config = dict(
    horizontal_flip=True,
    mlp_ratio=4,
    fused_qkv=True,
    width=128,
    latents=64,
    muon_scale='match_rms_adamw',
    nesterov=False,
    orthogonalizer='newton_schulz_5',
    adamw_lr_other_params=0.00094,
    lr_schedule='cosine',
    weight_decay=0.1,
)
Rows from block 4 of a small image classifier, named by matrix and row number. Rows with one number belong to one neuron. Each number is 500 + 40 x the weight over its row's rms, rounded and kept within 0 to 999. All counts start at 0. Numbers have three digits each.
After each neuron's rows are labels from the 100 images, of 14848, where the neuron reaches its highest value: "responds to" is what is common among them. Only what is clearly more common there than usual is listed. The data: stained colorectal tissue patches (NCT-CRC-HE-100K).
# fc1: MLP up (model.blocks.4.mlp.fc1.weight, 512x128), inputs 43-85
# fc2: MLP down (model.blocks.4.mlp.fc2.weight, 128x512, transposed), outputs 43-85

fc1.50:545419581458456442528503508532473454516514564566520529526563498477490573469476527472546472435441528490514500456493544465539442498
fc2.50:544503546444516454472474473508419545547434507481474455467530519526518554572489505425529599497475496527508524458472480496519525503
responds to: tissue: normal colon mucosa; tissue: adipose tissue

fc1.470:496513578460489522473543510529473488517506520469483447396424477598520461564459530545467519516495512449581486502558499479488485459
fc2.470:483465541459495523484532503525505563553529483508417492432493515485443503562483472455503599517493489497466539538536474551491553466
responds to: tissue: smooth muscle

fc1.166:465496540571521470597502499533490573513458586413462487541608514440396474458465467537490543520435498473504522441461516489531450534
fc2.166:469443517558474454516430545482578499586475479522502494556433515514450510500457494529536501564532525574511458483550472539474439495
responds to: tissue: smooth muscle; tissue: adipose tissue

fc1.335:529508475517507533420483480571508521499582466606493432476429456517432539523465434422562474528453496494492491481474499503410525423
fc2.335:497454469512457571517532466471437524527470478507524482504508511492503523553508505511464509507575457514618493561509544459501479411
responds to: tissue: mucus

fc1.485:507557613549518495469531514492518479539500554495427503447536500490478519506495509513488496461510502471472465462493434498480505502
fc2.485:483574500490462514537499530536467519450546522523520496440456529486507480454398457533438507515507560495511433431446477485496479504
responds to: tissue: smooth muscle

fc1.491:597469472486514596510488485489538507414533516482581544580409508524456479536516502445529463425581456572526473487473506570534533409
fc2.491:458471539518573523528474567522505552460517550450544531543533440507482439474493482463535519499565499467478540527455537518526486422
responds to: tissue: adipose tissue

fc1.294:505508518532513401539478519581476530534473508511534536497427475510469467555510489448473506523409477447470514557482471565544533511
fc2.294:479488608468496491514468471487516484528517517519562495493446561464538504511484513581578539496516534576502454485478584491451596498
responds to: tissue: cancer-associated stroma

fc1.171:557508502494561499465519507568480465520516524478517555569444481456487486522480510437529490398515615482515464478463525539530557524
fc2.171:486479551495541569480530577508554548475449451446540502514455439488509479526521531542445520462532487535538452448531513537478483486
responds to: tissue: smooth muscle; tissue: cancer-associated stroma

fc1.260:430529503512473467585527510443533472534454446467563474503462466499471576509466527484522489570418421516481499472448527463421527479
fc2.260:512556529516505517401516502470442494566502496464572574508491491476468517490484500573550422472554438476397522580544496512608435535
responds to: tissue: smooth muscle; tissue: debris

fc1.278:456466521538522507503503530507477530567557458576528541517448472569560501538446529523446504445444514493536513510490451497459570488
fc2.278:531537481418499538526476513479497487535527490543539436433514540524522589490477484564435556539461511527558509501506521514466419481
responds to: tissue: normal colon mucosa; tissue: mucus

fc1.32:427523489416536405464464534493534493470518489505544460438516532447451495449478528533485525536470506500512474477581513498482482508
fc2.32:449445484467477502490476429505507515520527548584465412471520514512514490468538502472457537506486507514540515465447480534515511569
responds to: tissue: smooth muscle; tissue: cancer-associated stroma

fc1.256:453595458515497479462504493456450511462441531509485478502451470556513446585498574494478507558525544512500408474527523501522464505
fc2.256:466477443528550530435535536487472457442577556553493518556446509544490481535519484507501568529509511555486494525511451498510425525
responds to: tissue: normal colon mucosa

fc1.434:518459546523487446495617481556565493515449453531540520448514491450500553500574464485452524584512523510429508481549442519459493531
fc2.434:535504548477453546486499506493456534606538518503519478547519492559508557412497477474500512516441464601487471555484546586441479487
responds to: tissue: smooth muscle; tissue: normal colon mucosa

fc1.136:507505501474522514417495528554535447549478425540565521580516446515439543508476598442547536461490460538525508434506414586500490485
fc2.136:577544469487457497492467429556565439509486389495527485443479566549538486440521516504537485517521463451476472490491539562546501468
responds to: tissue: adipose tissue

fc1.291:538482431486529523539528550507558501509534485473592501589516493525496501476467539432427487535528498566477460543467563471483504533
fc2.291:468559499443442541503484548482410535509463502514507520524425468448492587479481486513510499520496442512459469535522533544418479588
responds to: tissue: adipose tissue

fc1.48:493471498441499527483470474484505473456543478482487406496514476513487483496545503442481502513495476462495446458577510465435524551
fc2.48:561517487549487518502508517501486481445499480484461493480539536436434523452474499536449530517495479509490518563522413467534495462
responds to: tissue: mucus

fc1.88:529535580530496546529507508447527462532475633493500542506503476494486548499422503469514549464459495478458495502501485471458518475
fc2.88:497493445453485487552547499565455488508441508490488442455451526505465503478473593436509584563451493514536480539402472446515489522
responds to: tissue: cancer-associated stroma

fc1.430:587516476486454507536520526534449525501596480472511546584547455480501507508514466548466543522447488536504541475458515524477576495
fc2.430:555564522500427527472484481481518494515474541496477541501488478467444437559519536471485512452428564508548528582532493490520485496
responds to: tissue: cancer-associated stroma; tissue: normal colon mucosa

fc1.488:517512491492572438534505498524562554521566493458500559493470469519571528538480464463446465458485492540512495453531535462536509428
fc2.488:436545508533509495487488555508512511528512479519537526611465509473544510465497577425461469493600513452557470507517519520504499514
responds to: tissue: cancer-associated stroma; tissue: smooth muscle

fc1.304:566524450423510463482526507498496533488468534517492455513531454509547498527558487465571560509534429561444542519538545485525496536
fc2.304:503506493480428512488475414487537488566503472468471440539477492533540508497474519514399434447471527491472504563549465478464587453
responds to: tissue: normal colon mucosa

fc1.380:476440429482576512508467527461482512458577484544499462515529568545536433433539415551534468505506501551529481452500492471505486471
fc2.380:431478461602547433512509488495574525533500490445485507515558467488448470464489427523463497440475495516501473486495522576513441552
responds to: tissue: cancer-associated stroma