config = dict(
    color_jitter=0.2,
    cutout=0.4,
    activation='gelu',
    bias='all',
    parallel_block=False,
    inner_norm=False,
    layers=14,
    width=128,
    init='kaiming_normal',
    orthogonalizer='newton_schulz_5',
    weight_decay=0.1,
)
Rows from block 9 of a small image classifier, named by matrix and row number. Rows with one number belong to one neuron. Each number is 128 + 24 x the weight over its row's rms, rounded and kept within 0 to 255. All counts start at 0. Numbers have three digits each. After the name is the row's rms in percent of the matrix's.
After each neuron's rows are labels from the 100 images, of 14848, where the neuron reaches its highest value: "top examples" is what is common among them. Only what is clearly more common there than usual is listed. The data: stained colorectal tissue patches (NCT-CRC-HE-100K).
# fc1: MLP up (model.blocks.9.mlp.fc1.weight, 512x128), inputs 0-127
# fc2: MLP down (model.blocks.9.mlp.fc2.weight, 128x512, transposed), outputs 0-127

fc1.331 117:118123182164133144167123090117132145103111126107170098099145150093122130119132145118139164101125111099137143111098155163133133109158161136136123092151131134179153138134119132155085115169122085123077133147132146139142102155134122082143107130136129146153189173139136115133156055146107102147119100129107165150164101139090104117153087142125125140104136152095117111147105121117150116117124
fc2.331 109:089113115178090171130078151133128122115171110103128126164158120171142099151151119182128133173112106096128116127187138151147077094146120095152156126123105100133131160141089089154108104153133148122121109115117089165138116114126127127145121101116120100117155113147115147126127097091110136099135095120153126136135142155118117179084118130117088142121127132128139088154140121127115175164121
top examples: tissue: adipose tissue

fc1.488 074:095129163102140106089109107122113149147132134137092117119106114146147148131140150132099149122111152106105110132136178099133111086144131095147091117145123107119076092148086086118137119132080169135088104089135128121131109090107157100150131129135107126080135166135066139109117138082129152118181158149131178122127169124119112134119132111082118092095130129140126169138114158130136122108151
fc2.488 065:130143157136145128129123149136138108161125132091152164094103144130084164145126135130161117150146125180169119108114093137104130138160140164134136160151128111131125126083116141109106096121092140123174103132147093165138129180098126130166118160142081118140136168086096148153152088151105085145127123156124139113112160127077094088130092153134112153114157124151121148107150112118093130094148
top examples: tissue: lymphocytes

fc1.424 097:143108141107132149147089156119119150118118152114099162098146095130081148146128136133127127131138166127128117137144172142108149086124142144157112150095145073106176127135109110101141067130153107123164119134133150156116128096131103150124114141158109136126143148119106109130147099173153067149072115120136111150131095156129133115145109101114137113083154099084166121108134144112147131056113
fc2.424 094:114092146119107099138109155131138130135101123112089113098120154174133120146116078131174111168140140140155161141124118102085096092131127133129090137119130140108150136149123141130112114104123150147141138168153129112044072127129119099108134172128110163131155146135181083158135113159131148118121115138090131170116125108134153134099100124143142151147106139169142165081141138094142113103130
top examples: tissue: lymphocytes

fc1.231 091:151137120102137105094142137155156135121100120129112118101063117140152108160151112104151145152122151166148078144113148135127087123147121118154142091110129142149130115113165128104097105146164127116125124153131162137132142128114149123106105103097152101146156155182132152124100143145100088109156138165115092129068111111147109127134086134105164180112131117179089147136103130097080111149129
fc2.231 093:168117097139109130097141159123136130109098179130102133158130122109110105155129133148134131158152106117104112158120117157135139107122103130148164130168139116138139129117106088159148084112068108100123091169142064153157090113092123125088169114148123146107124111113111144105132178133155122179097156077095123115147098122109138174104143141116163137157129138124101108126128090128137128113125
top examples: tissue: lymphocytes

fc1.507 094:149094071123135118115155163161172125126110189135137102138145114114144121136116124141146101113061137103110122080148106122140105106130129100185139119106112141116126090118117131110109102132129134174118128123117100136127084137141115159153127159129096101132089141148122148158154115147146102175143094200096151150074120111126089123107138109141149126135159127156148108164126099143138126128125
fc2.507 099:144124174118114132116146132143142136106135125138091131130148136100099115137195115150070082151108134153123121120114162124106128114106132171113125145148120100106188126094149167129136147085108123134106119168134150108122161136106141105127166083135132137149099139109124070104138145096150096149150153118098126131151043107114135143135120128176141141116133167129093128127147140152103122141098
top examples: tissue: normal colon mucosa; tissue: lymphocytes

fc1.214 106:147138130084119066121127122124136072137141111105159126139130148137159151155080112112127095086130091149150139145152110148126121142148143079121132114120132115136092111181132097079146109124136114173107125153130162111135147088136091154109089129147142131130103130107144147164172163105113158143112134129155123145162166132130168126085095145139149140065108141169129137116122112109145124136096
fc2.214 099:100115078120151146133137120117101117103129115108139101132125086124104130117175123114135118103098121120176138134091166145136159139133167134135154127136105199115154147119116126124171113123103139125112121148106143124120133127107067104131121137171122111143123146097170137104131135179149109125138140097116122116109079148125152112144172125095116122154193171158102080104138160099104162100132
top examples: tissue: adipose tissue

fc1.213 105:130098162126151117131149138114118150119144145122117112135081134201171199111144130122110123104092141139162119133155127162137114081162127162120103124137119126047109110108129104134156117099104105112151121157142123129141127110115154147110111149154138105150091117134115158096111104123093148122139114124173153142126105124149146158111113120133122152149098122065127135151110066156142150147134
fc2.213 101:101124120131109109166169091124104119139134139122117138128115094099129116109148129133121159151115146118114142078139086114066119163144150171168175119130129163156115120148137162105136169099111137124137137128092064117074116146108120127125114091147148090131165116142115077079154146126128140152111129128153161112141127140103098133164119135129109163148132135154114146158163123167153114169101
top examples: tissue: cancer-associated stroma

fc1.154 079:169124129113154122109127072112117106146079115192125116109163138134129154106068104105130095129100106162151123191140118111113123153137087131142152132125170113173113140102126117135185087134110136152133127134127136104169110121143143119110136141087162123126114141111141100137125101141109147129153123134124131131141120149154164144142109155131107194092120154122102148147141133066116104153113
fc2.154 071:110121095149152149104154113096167122148128149090159123143065086138175093140096137108126116140145127105135124110088139148120175096143110076105081188066111127150124162089128114121100101123133152110119120150114106146119105089160100120137114143163123104129137123156142123154121137097152146170156128167140143143138080122120121121171098112138118119133143139147106144131164128124136125122149
top examples: tissue: tumour epithelium

fc1.100 088:107112145116159127123141116113121188110136171086107090158176124114137139128155131107107132124142140130099114169149149177147104121125103144100176130125112093110088124067149121112107116147137110154106126149127141093154156155113093098105115111138143131145119148152112132107129104149138091113161136102099153169143157161140125134158125129078147115142088092098149130115090123091155121120075
fc2.100 091:132102112139138106144145153127140118129153118122134132117113146155170172106124136131151124119125115158130123147090143137148120116102148053133101083123189166153100114120084162122151107123106110122161145146091143108162110144133146164121119116150144129136134125133124142139140086066121162107118073124167110120132139141112120112109084142123138143103150147109065078159146124141165176125142
top examples: tissue: adipose tissue

fc1.232 080:139135104159156131127086124156117110146148098122159114174109110101116110128152171135109066136120097144168118156097103148126135140110099113128181129120125126124144109129159110121097157074081140164127110125121149158105148090110131123153172141172151120154072132141186126135101124123145164121145110147097139131085093111099122137136115137085120144151087117148114109143143139115114114095146
fc2.232 083:125138162128093108132081072134114163107137147121142131109106137139139126113132177095174130141101176123119167150078155147123084098119131120116110096167157152113132135126167130116143127177109136166134126122103114148138147136162122148133152123166139163144117085096076074167134180111147111109133113141133159129126111110141101115117115113098139139135132088164081142116109125114127150105124
top examples: tissue: smooth muscle

fc1.493 108:086162161119145100145158122104102125146143138124130135139144130151168137125052151112137132147108176084165142138173144100142077144104112138145148129132124146133178121127144133136065113141132134090107117176115137114147132141133139165184115110128094138127107141080159114113093089098128167155095151128113136109145136143148116171103111138119112134137135106097138106146149103146110134105101
fc2.493 099:122141098142122141095120103108139137097117106141104126107150133130125154107118123119085075124176150087129131133087145147088112122132129139111097092142163161126190136173176163157131171076123151112127130123161135175115131189127076104144135127141157145129105138173123151140131120147142108142120156155105128164100162102105130133107128118125133103109163092136120103165116127117121162127124
top examples: tissue: smooth muscle; tissue: debris

fc1.474 084:113130134124159172124105117108113127115154082096129140107086148118181091213130125155105105094122129116152118138133160106119118140120130090136134085123152143125145133169110109116164132085106080104099109133163167107126153110141164157144122119142132110093136111144109114151178134113079111101174100131111142113115112141099133123123144139162127099123071143146123127135132133095114143147152
fc2.474 085:139105146098140106148179186138127156149123109146096093127119103172124161100122102159142158144124147145132141116165146106146152158159137127130122127124126116146129136098153070137169181109126134136144152109106131122107162142118086111106107061111104153137146112122174075086138078127118127106125129129129163120177155148098144143118111143089121144081137109140145130113134148114140122146113
top examples: tissue: tumour epithelium

fc1.389 081:144122137104117163140110103146161106118096156157149144109142122131185109148117129118115128100140157159125123103165067126146139087115135124128095158098155141160129101129134122113148115145095151121116101135169168123114100114136124139099117140103160087120118109138092140141067104128091082120123122122113097127134127107138104095150132159076150142136129108125092089133194139117183105150111
fc2.389 074:138168150135109150118133133109155108138126117119131110101126118171157112162119159164080071086149158154158155108121142156112109152138105118083136134159097117128160151110117142067096128166116158128077160121157122121144141094110101120117173114139133130116096154165109136098124139140135130159102124127117132128168153141141128114130088147165122133126117111145154124150090129084073110165109
top examples: tissue: smooth muscle; tissue: adipose tissue

fc1.447 125:125150141100113152138125095136092165150151153104162141150154141141151110112091079121110127125136129147161106133127139144131091123132091135150148100159137109135117135119118175146118136125116093092127186107155111122151078145145105110140107135159123168133136158086132101131143161153158126127152074111173158129167121172117126146132046130136120116107128164159126127145154128100115098110103
fc2.447 123:117180103133117097136134147125104131127107173174126089086120130126161119145138092137135175129097141130125125122129162092136133132150092146117088135127128140139107093103147072099111144158139119120150123157104145164106178112139119158177095149102113145158128142135123104122149113125110112142116104103141119097141139127139164199171119145133090119129114163117130139146154162112061128154115
top examples: tissue: mucus

fc1.494 104:107122150128123094137145137139118134106097110149163109117110174155089089126140135127090085120138121109115143131166112117139132115096110115105136134127124146128089147151150129123104135131119168140111108140188147139145147089147095096151109144114106098157087105136083081140142141089125138138151067161102130102104155127071152149087143119161136166131117148113182164139131147099147136155145
fc2.494 108:092128121108162139140165152088114116132138160089131122126128131115109130143136192120123103169130136114129082108106094160146130159108134135135164087132151110088122147105125134145117105126114116155156102153139107149165119120136135124098159141121139118159114100163143125134088180135087139143106189094123131133099082146104116155142094096128110088160134095144136184123152087167136133121132
top examples: tissue: adipose tissue; tissue: smooth muscle

fc1.390 089:117119135147117079133147132145122138123168110165136150156154145131156088121129124133103123133096092121121111175123123138143130117114115117134108162115132154112114145103132121146125127091113116192107145141125113162153168137149130148158178147121099119113097133143144144144120131103167142105188103123154184101123117214107163129103126126078132128101133097136178093105159115104151146131117
fc2.390 090:108101124133154084092101088170129087126091163137139099136113112151123144171135132103101128105129130136115135149128130156134145158132117148163132091120159121079117147083114151112159121118143175170104155133117116129120107135085094180158131167091105142158110146102108141130139159149158124149141143150138124162134154085163136141166107141094117131146119095147112125126080108163154105121157
top examples: tissue: smooth muscle

fc1.376 086:118130155105167102093149113116133097080162115148108124140111158111095127163110120124090100082110153134146132122166125193107147097132153112138114101106094145114124137153088149126134153128115141159137098110117120133111137153145145173125092137170134095131145173092155129161127066131129125123122126145124135096175182100100101113100173133141122166120107149163117123115113112136122121143097
fc2.376 087:146103143101130176155162160177120161120125095116160123141096103094129144135124123121094147142072140110087132102104138160171164106176157116137146153127079107103130119130129120125149102141136144146121124132161120139126171132174130095139145131097124138155130121152107138117142129172127101073122138132138110080150100111086093128121146125142081123120159155128108142166096115092107151162119
top examples: tissue: normal colon mucosa

fc1.393 119:098136126122125123104185140093155168128144119150161176140100140148114130141129145134174099109106174138133075118156113124095079133113113101134138120117151100149125142161133064117131114136125093143110129153114153091175128131097142124105154123147107108165156121145118143145102089114117113125111122164120124139115086173099142156131091133173156136109141128098164117122143117078116138172123
fc2.393 131:110119096108158152117136133119147108155112134093176151145127110159120095132127103161093116122126133145146145140143103116112156135161101113120112147108122110118128174087131132151137141111086163167124176147146119120142090131139164101069158108121142166143146100118118158115137169148156098169133117149146116124083145112147105151103111103128080156147129092167086140118123091092155157109159
top examples: tissue: cancer-associated stroma; tissue: lymphocytes

fc1.167 097:140136169106134132143138108127119094138114130121133119113143136134096122094197145086122141107142175130119115128125132142127072104105101129130131119115105068149098139135119123091155125175110115153152154151166142147099090149122128152154147142175109154156142126127119116121113141115085126106152096141117113164129112144166159104158137108105159108111126201134167131138177152108106094104153
fc2.167 102:110128072115152133162140093142137137124093145144129110118164134145139125126082143135125135137101092144169089135168152089119115129165130116130133109107158133120186126124135106104145132101145108157107114106142157131134145111151168147141161124154104072179136110123128144154118135127110176134110108168123126135167102139049151123169089086127117121164107162150137127126100115093116128147125
top examples: tissue: mucus

fc1.374 129:107109125131148082140131128125111127163137122130097128152161184167103111140142082139148129127119143138170100093121134162149137137150106129128101100109130119137090111157148168090127148143103141123056113104075143179124142141146148143136105136139102136146135163126185106134140149101143142148110146135148089119148143130135099137167099123089088072101149120140151080110108142133106125118142
fc2.374 137:123140124088122144145134174096115158120141070128154166095142147136112107168124167154116142137115147135136118101139110171138133151139149161091150151095155116097147143078118101108098130140143101096095125149091113079148141100136105161105123114130151115092122171108141165113132137134147115126063137131129130135073099129127103157119149161148160161117129128135095102099156132128090130167127
top examples: tissue: mucus

fc1.417 079:116165121140144147173127120128115125113151122160151124143099120085188137191121112121126098096110162136121102138138138142105115145114113111143130118111144154096129105126100154138123159134149133147111089158119106117158146103111118091161094084132160174135135159097102155126126092128075153107132110134129117143117163135123098170148152110141051134127135159135129164098149080104112101137114
fc2.417 074:114103130072155155121130118115096141136121099140130114102099086164150179089090134130135143174137076127139082117125113128129158122138141114154131099116148132158144114144107139122130119120131111095112140143158143094173139112118109120111132123088121136165127089125115111141137121137109101193115132174105099167141120132113130125139071111123130155155105117141161147161154185067117157137136
top examples: tissue: smooth muscle

fc1.333 104:131123140150147106094122163116114141140099124111102125088105121126128126133197122127125140124111119193156136120175151126129128102135111123135124107126122121131138139095105146120123130148134105131100143138151095145081186159098163123151097103100147091183138113147111140179167077145141078105155094129117134158115149126132157128130123073110112072134140122159125114158135142114089140120155
fc2.333 110:135150093146087144153148146175112143160125105124142131117144125106125148146140105148154141128152155150131109143132113130125100117134125172096124166160139149136174127072077141087128104135119166108179109122134116094117138174133077105134132112137129127119176132122126163109095148101113138172084129120162115109148120149069129152127112153132171126154098156095117138133151127138098080114101
top examples: tissue: lymphocytes; tissue: mucus

fc1.329 120:139163154104146129140082164186135102087100118118153117089117109083121150124102151121122061163148132131149090144116153117137115090125139158122175163153119139131117164157125121172155114089113120116134137148145088121145155100113121136133077105171152124132116121146149101116128111132082165175143152106104135112137124121106124102094143142128158151134118126109138163155117127160146130174133
fc2.329 099:126125138099104139127113102114133170122121082142107112122123200086105144139103144070150128164175137126170122097130144123100125106132102122158096141103126138144140153102120134120116092124088143173164112125107142103143141140153170152148120115102162132097152158128161159130144092103143114098114160087157111106103134129121115155104149100167098091141147133092137131179146125145112122131158
top examples: tissue: smooth muscle

fc1.237 118:156092136127140114157111159167113079159112122118094145156143115157091086123088120119112135092146111093156160151097141098133119082123154105084104129161168117180139130117112134132124088157159116165135138116131158159122138106181142161140114151115119122136125148088124127093079127163102144159110110145163162173117115119110123130107109130118161132143144102114117129127084142147142143095113
fc2.237 107:103078149119144138149088138093133125148149135130100132166101121129107120138154100106167100093107157117143165164146126121140116075162131115126141210125116119126112164122110095144180136140121151127158144117142109098103113128130157143097127154113103074120150141125123129143132121145101108116104113153132189113122098112120120157124138136137163172119138102153134116104086141114175092099155
top examples: tissue: debris

fc1.203 094:123086153170110146120146130117098151116072137141082099131120143131141134110128068123121156114089174148167128138127164114148141148112122144154116116141153110145137175108124121079139103157132140145167113116147154123141126080148143151129119146100125101092089128149154095134120133129079132139145095145124133119156132178126142161099131175125074136153131101122181125150136160115157157144139
fc2.203 103:098124144099127129141118120151124113158177063088151145134137087156128077134132170125114153140126121128126115121134123131115113111115147142156110121140105108101143106163095142165154171137128099127116113169130124155110113097114068135060134139121119131145100163122116143124167156151130157131164162142080139133093127086101130124148104156168119162135128106124181109142150139164148138106128
top examples: tissue: normal colon mucosa

fc1.313 112:112144152112143109166101178125166134150126089123120121169130114161114134088142107069146112152105100131152126117122166110130175149182101152145082143078152117155103092162146116149121128125137151107095109136155105109150074095127165125147168174071130117137141144084119153117095129136149121124127133139100092114124109130147120112149107150146138122126161125096137156108123141127122128155134
fc2.313 101:120068097145116108170150092131122138117089155135117147066104119153138150084120130133129116135089173172121139144142132116136103185108165111134170128092188114083128155073119107110135123139118158157122148153134148140102128153119129113131118117121125142134170144125109130162093134113149131143092138113100142119100145136088146164166131095148110141121127157106138102112127154154137088133155
top examples: tissue: debris

fc1.483 110:136157173117160150144153147138152177109136092108144094104086116090138137103163158117123140105122110086153089145099165127091131115116103104128133125174114109104121119132153098122145125135087161136139121144153140164083132139098124096192123120124138144160103085147144107127154124111123153147136127095114128104169081153124145136107120126168136077106159134134103148112121168131131125112087
fc2.483 091:117136128118129116129132171075099117083132088152128141093147180106100120134115106168140132123150125100133101128181115122117126174108118105169084131119115161130138150114108124139155117091115131161143150124111092129121102148125182121171114129120118129122107185139160113154123137099104112155142094167154120142125097080174120131109165142123108108133142176111125147166118113122082107112110
top examples: tissue: smooth muscle

fc1.99 100:085088129111112104150106113140169135160175129146106118130054119118143143145118137115161064146138065166142096135158137143099177149135116125152148104134166145139105101109162118156114129105129125164105126128103113099141131100131144148136122154091130110144137133100133200155145119091097152132170135116113120119127115131160158145134132117125144130145143101162155148127121109133135133160170
fc2.99 114:134127127128131132125144097182108097100106156115086111074076150118113123119164140126131113111136144144095102152165131139115154132109132099141104136167150113144114153135143130113192143121102154177119118109128135149105125107128131166093096096135131133121180156160093098134147153164108105119126145122125134151123109113089165122157167110097116113097124104127121141082145086171162147162141
top examples: tissue: debris

fc1.286 080:117116121134138090137153116146158108143208109105106157162130158121086151123170101145155107155102100154150116154139166115105141125131140110113085111093146140106114145112152115127150162142107154111126148150141098143144143131137131129126133152122105124160187150094116117134160099130129112130088143130101103133084088117122134064144124122091139132115126114088152127169153168150101113177121
fc2.286 079:163099121079064163113164167132142121139144136148143151113139107139141187083089114084126147104158173145127129114127127151134116172136132104174106116145110123093125161111113095103137122136125131104137119136082126109161137154125162130104179117158141138145135133147094087128101128110146159105103130160091121127138170104113134128115104118123148155102138083116142123100132126159178127133150
top examples: tissue: mucus

fc1.46 094:153174146109116133131116115145120097161114159116130156146160077111106144151141116120110134173140101136152076148141099124131136097137120099142133195130137142117123142159110124118125160145101101134139121150125154157137115132111133130185122165134128122146134121117146100147126121126114105116149126082097128104137152127149116108110133086077069100141153051132181156147090114117102112162122
fc2.46 097:134151102086107128156101085127085099129106145094174157090135174085118122108147117124136156136095160130158139084132129154117139121079123149139093145143152133175128127097147123111132120157141141131116139149149119174109122112167116153094136086110114140155150142154127109138145140092136172128123147135113154098112097136103127154100080148114120128081123135190116146130127109152162094141100
top examples: tissue: smooth muscle

fc1.200 100:129122140086120142154073155112134136099132151143104148114126104136106103114181160144148112104129130131099099126091157171131118153142136132129118141132127142167140178131144119125184117137107126120130132181113114092154103099113131115152132128141097191163118137155111108145106102162138113113144104116106121194150090129101119128149111091167130171101129153113160101077119105138114146151108
fc2.200 117:128131113137141134133138085179114091143099130138120099135126146142129110138075100160119136129059121127147155109140140068068102151143129109092142080130117128097168133142180126140125139119133145126135135143180178145091117127135157136092099100105137121147159106177130126127156148132122163085125126167096095123121149111104105114100125161116118116124131146151115144115156108110117136127174
top examples: tissue: adipose tissue

fc1.224 081:144129127157137102123134133158079111122161116121101102135130178164116154076122145147088117177146160136116131155136120130122123147104135147180124177152146105127111092135140105151138088153076121148103158158116111098137106126180106112121104129129168089088176114121120133133174118127123067141132134117103123118127170150157119127133116106114122086104130141138114124165168130110108136100111
fc2.224 079:123144137147116127125127117143167169071142094085111145101142122142130128144131140129123177142111109125142117124166106170100112063111171102155137070143156162177145100151115157120132156176121143114100128151139123132106147118132126126090157119148146132107166121135109104142116076100150183142077116123135137166115105123135121118181126125120103110132111177151125134110128112107106118147136
top examples: tissue: lymphocytes

fc1.302 111:162111108140151093137149127158178089138164103209115128164100094135121122144122136114094150133130116111148105138165130114129083119134179105117128128120147116149098133123111095152100167143142123134091081098131125105113142148143128124139111161112113135111150129132113117154075073156146122145095149117132114152118139112089120144148127091188160126163161134099138104145123157160140106127123
fc2.302 111:139142146125135153124176152080115101143188115099152143105158127094155131132127097124117110160113136128135115171121103125105154116095141171143107135099120123180160106125134117134126113152131101107101079105128158106108147129097152126157152118108099114126171127093099121132122160138102066114136138131113142139165164131140121122121137138110108159128136133182151160092115111138121051137162
top examples: tissue: debris

fc1.398 100:135124105115124169139116122138116120109152173113152161093164117139123130181125163101139070122117170160107086148172138134129101128149135139127138120177150100110131084140145109161117131115100144144143082169117098105136134150122136143143145095141103093107142095149110155137108151098156106135145138113104118107128114157120117143136121166095145153144103099101130098150075156100074110165112
fc2.398 092:152100095152125093071159114088168130129107116080140144154095139143098162142131076129111124172097139151101156097091143157118144126123138124131108110149158139122117135135132145141101107167134145097136150177117123171159096140172113141100170129128157112119170128104126125155100143131161126100122150092165101141112119130139116151115103087153100149143183125119119116106125108164132147122152
top examples: tissue: adipose tissue

fc1.22 116:087119130175130106164162180181089121137123122150105096150122090116102103090135136113151134147100129105191155105107114158139155102090132108148126114171101125119156115125162129121115146165099123144126118085129135112086145145130128139134126121152117171084142095121124097127134107122118130104121135122083107136128166090128119145130120155172129143112123088139148155103173117106113176100117
fc2.22 119:163137117101125128140108091102196153139135106085135129147150123134121086141084163123108138130103120097110143173146130083121100154101118156103073124128150148109128120145112114157108165154159126106117156161141113128162150117118104126115109101111167102158148115137142165170108144152143152103129148086121131179102110100131114135147161159141130115120145141140132079120097133106143092080140
top examples: tissue: tumour epithelium

fc1.54 092:117109091131087094108158174105134161156129057112125078148115158145113115134161121119143135129126157057128114133138176077104106100131158148119109108129160127128133136075162125110100109122143148116098126136131135119154136145132128151164144113106155138168103145132167116106150121089129119132137155145154101098102110138106142102152119122131134123086146139115167103160151105098110088132103
fc2.54 092:143149144096150149077138138119126098102134139141126097094122118119118166105152081120166119128175098121111078097125114169095155125130127091126143148149120095129107104098130159128063118135103152153119125149111162153140129076111129105131112096152158156111093178171157134127150113144154144134091156102130092155113169145116145124122145153140170097123104119135149143144150097134140119122155
top examples: tissue: lymphocytes

fc1.126 087:120142161114147116126184109110157165135118136099137134148126159139120149124105137125096172132136118082141081165111105152108096120116132157171127086123129127130152165149163121128116150147114144120167131170090159131107153142123097108098112160122124153133112146165123127142148136132147090108129194108080137157106115127141113132081127082129107132111070151115149142170111131179141130139114
fc2.126 081:128148128124139092175133166127106134183145072113104154126115137156119194164122131127126151182135147105097138168110134141097178120096122118125127160117132115112116109106117122096159144106170118148127143110121162095123125136152130137141119156137130156151158122146122122138116136103090148100102098121140116115163151106065099091165152140124169130083134161089117101133117156152121136117111
top examples: tissue: adipose tissue

fc1.282 117:100148165131135109160121115111145134124179084121166094094110101122114110185146123146116180149118130132126093161170150147122098164149128132137129154155100141159110117107156120102126141119113139146127098124136172147144114133148103107124086152116106171134085124123165143115122102120091168115135142118170112146120107102115133148098142127116145096085145086121154106174111127093185114117109
fc2.282 108:094090103119130168123106159089131094113118124072138140072153168174109153089145151128148124117149160135106132139107152098149156152110115155129137151062142131106108131148142139105134133127100105166130152136131125135157117124158110148165139153132155103106111115124094136126175122112155118125162139152171176120126118082109119126144133133125134201133132148126152102111121103125110127081111
top examples: tissue: smooth muscle

fc1.440 111:098146151150129126108119132124126130127134142138101167111145104087123158161130163127133140123099163120141159113122125142122152147153107112115120128090098096111191106125140126112135115148089140126131127148127105165089127207154153161152112149124114099168152119119081095177133084152110103119124128192115135136149128170129134155132108136082087114122133137076156106147096131137111134158123
fc2.440 105:129100090119085120106136158146111115130160102157129101116121110089094144140116126138117106151128140111080145117128092137155093124139168183134105125157125140089147152157110132081172090128142127123119144152132108125122119170144120121190167097120166134132124146114128136113094132137081091134111158063138129110117129158147117145128129119143132127109114157151149188119160122158106161173121
top examples: tissue: lymphocytes

fc1.163 088:130107095168159118125148135111087150125129110120097099128086122099159107132149136111123123127146169149110094159115173122116136142126128129131097137148165151103186150138102154149126092070178127106155115133106100131139128091167119091146122157093166131107131162146102117160122103116108141144153134148086139103088147163150135140111154089140082145125163111107135158097137139092135123134151
fc2.163 091:090155124117148130111146092151101150127145145173133091074124131133116115099096137142141134129141100143160133168117131091145158104090123107135135135102133103100130154132130124130102114155098090132092126122088145138155151124101107164113129095116111138174087083122164116119120110134153172176155134119148126142114138123180158119162102126124170128093078107136107142178140154177129126144149
top examples: tissue: normal colon mucosa

fc1.411 080:149162155147108098174106109121111151094086138147101124136096151110122173150074129087135118130113125106140112126085123145154145133153101117191112142165143096117118164079070127117139125134145143169116125149166104126170115132126088134150146131157119146100129144094122126136154130149101106132117161102118141145132136136094142150130136140140182079093089152130132127134095106116163128118105
fc2.411 083:120131119094118122172111107108111094106115137147133119092163184126151137153159100095129157147159108111121101154162139120140157096106154109130107134152180151139114072139166152181157148094113091088141122129111123170109150134103142078112105145125092094100126141109145130097136119119103128139178122145138165123121112113151134110107130175125118077133154162118120122112161137149129151126109
top examples: tissue: smooth muscle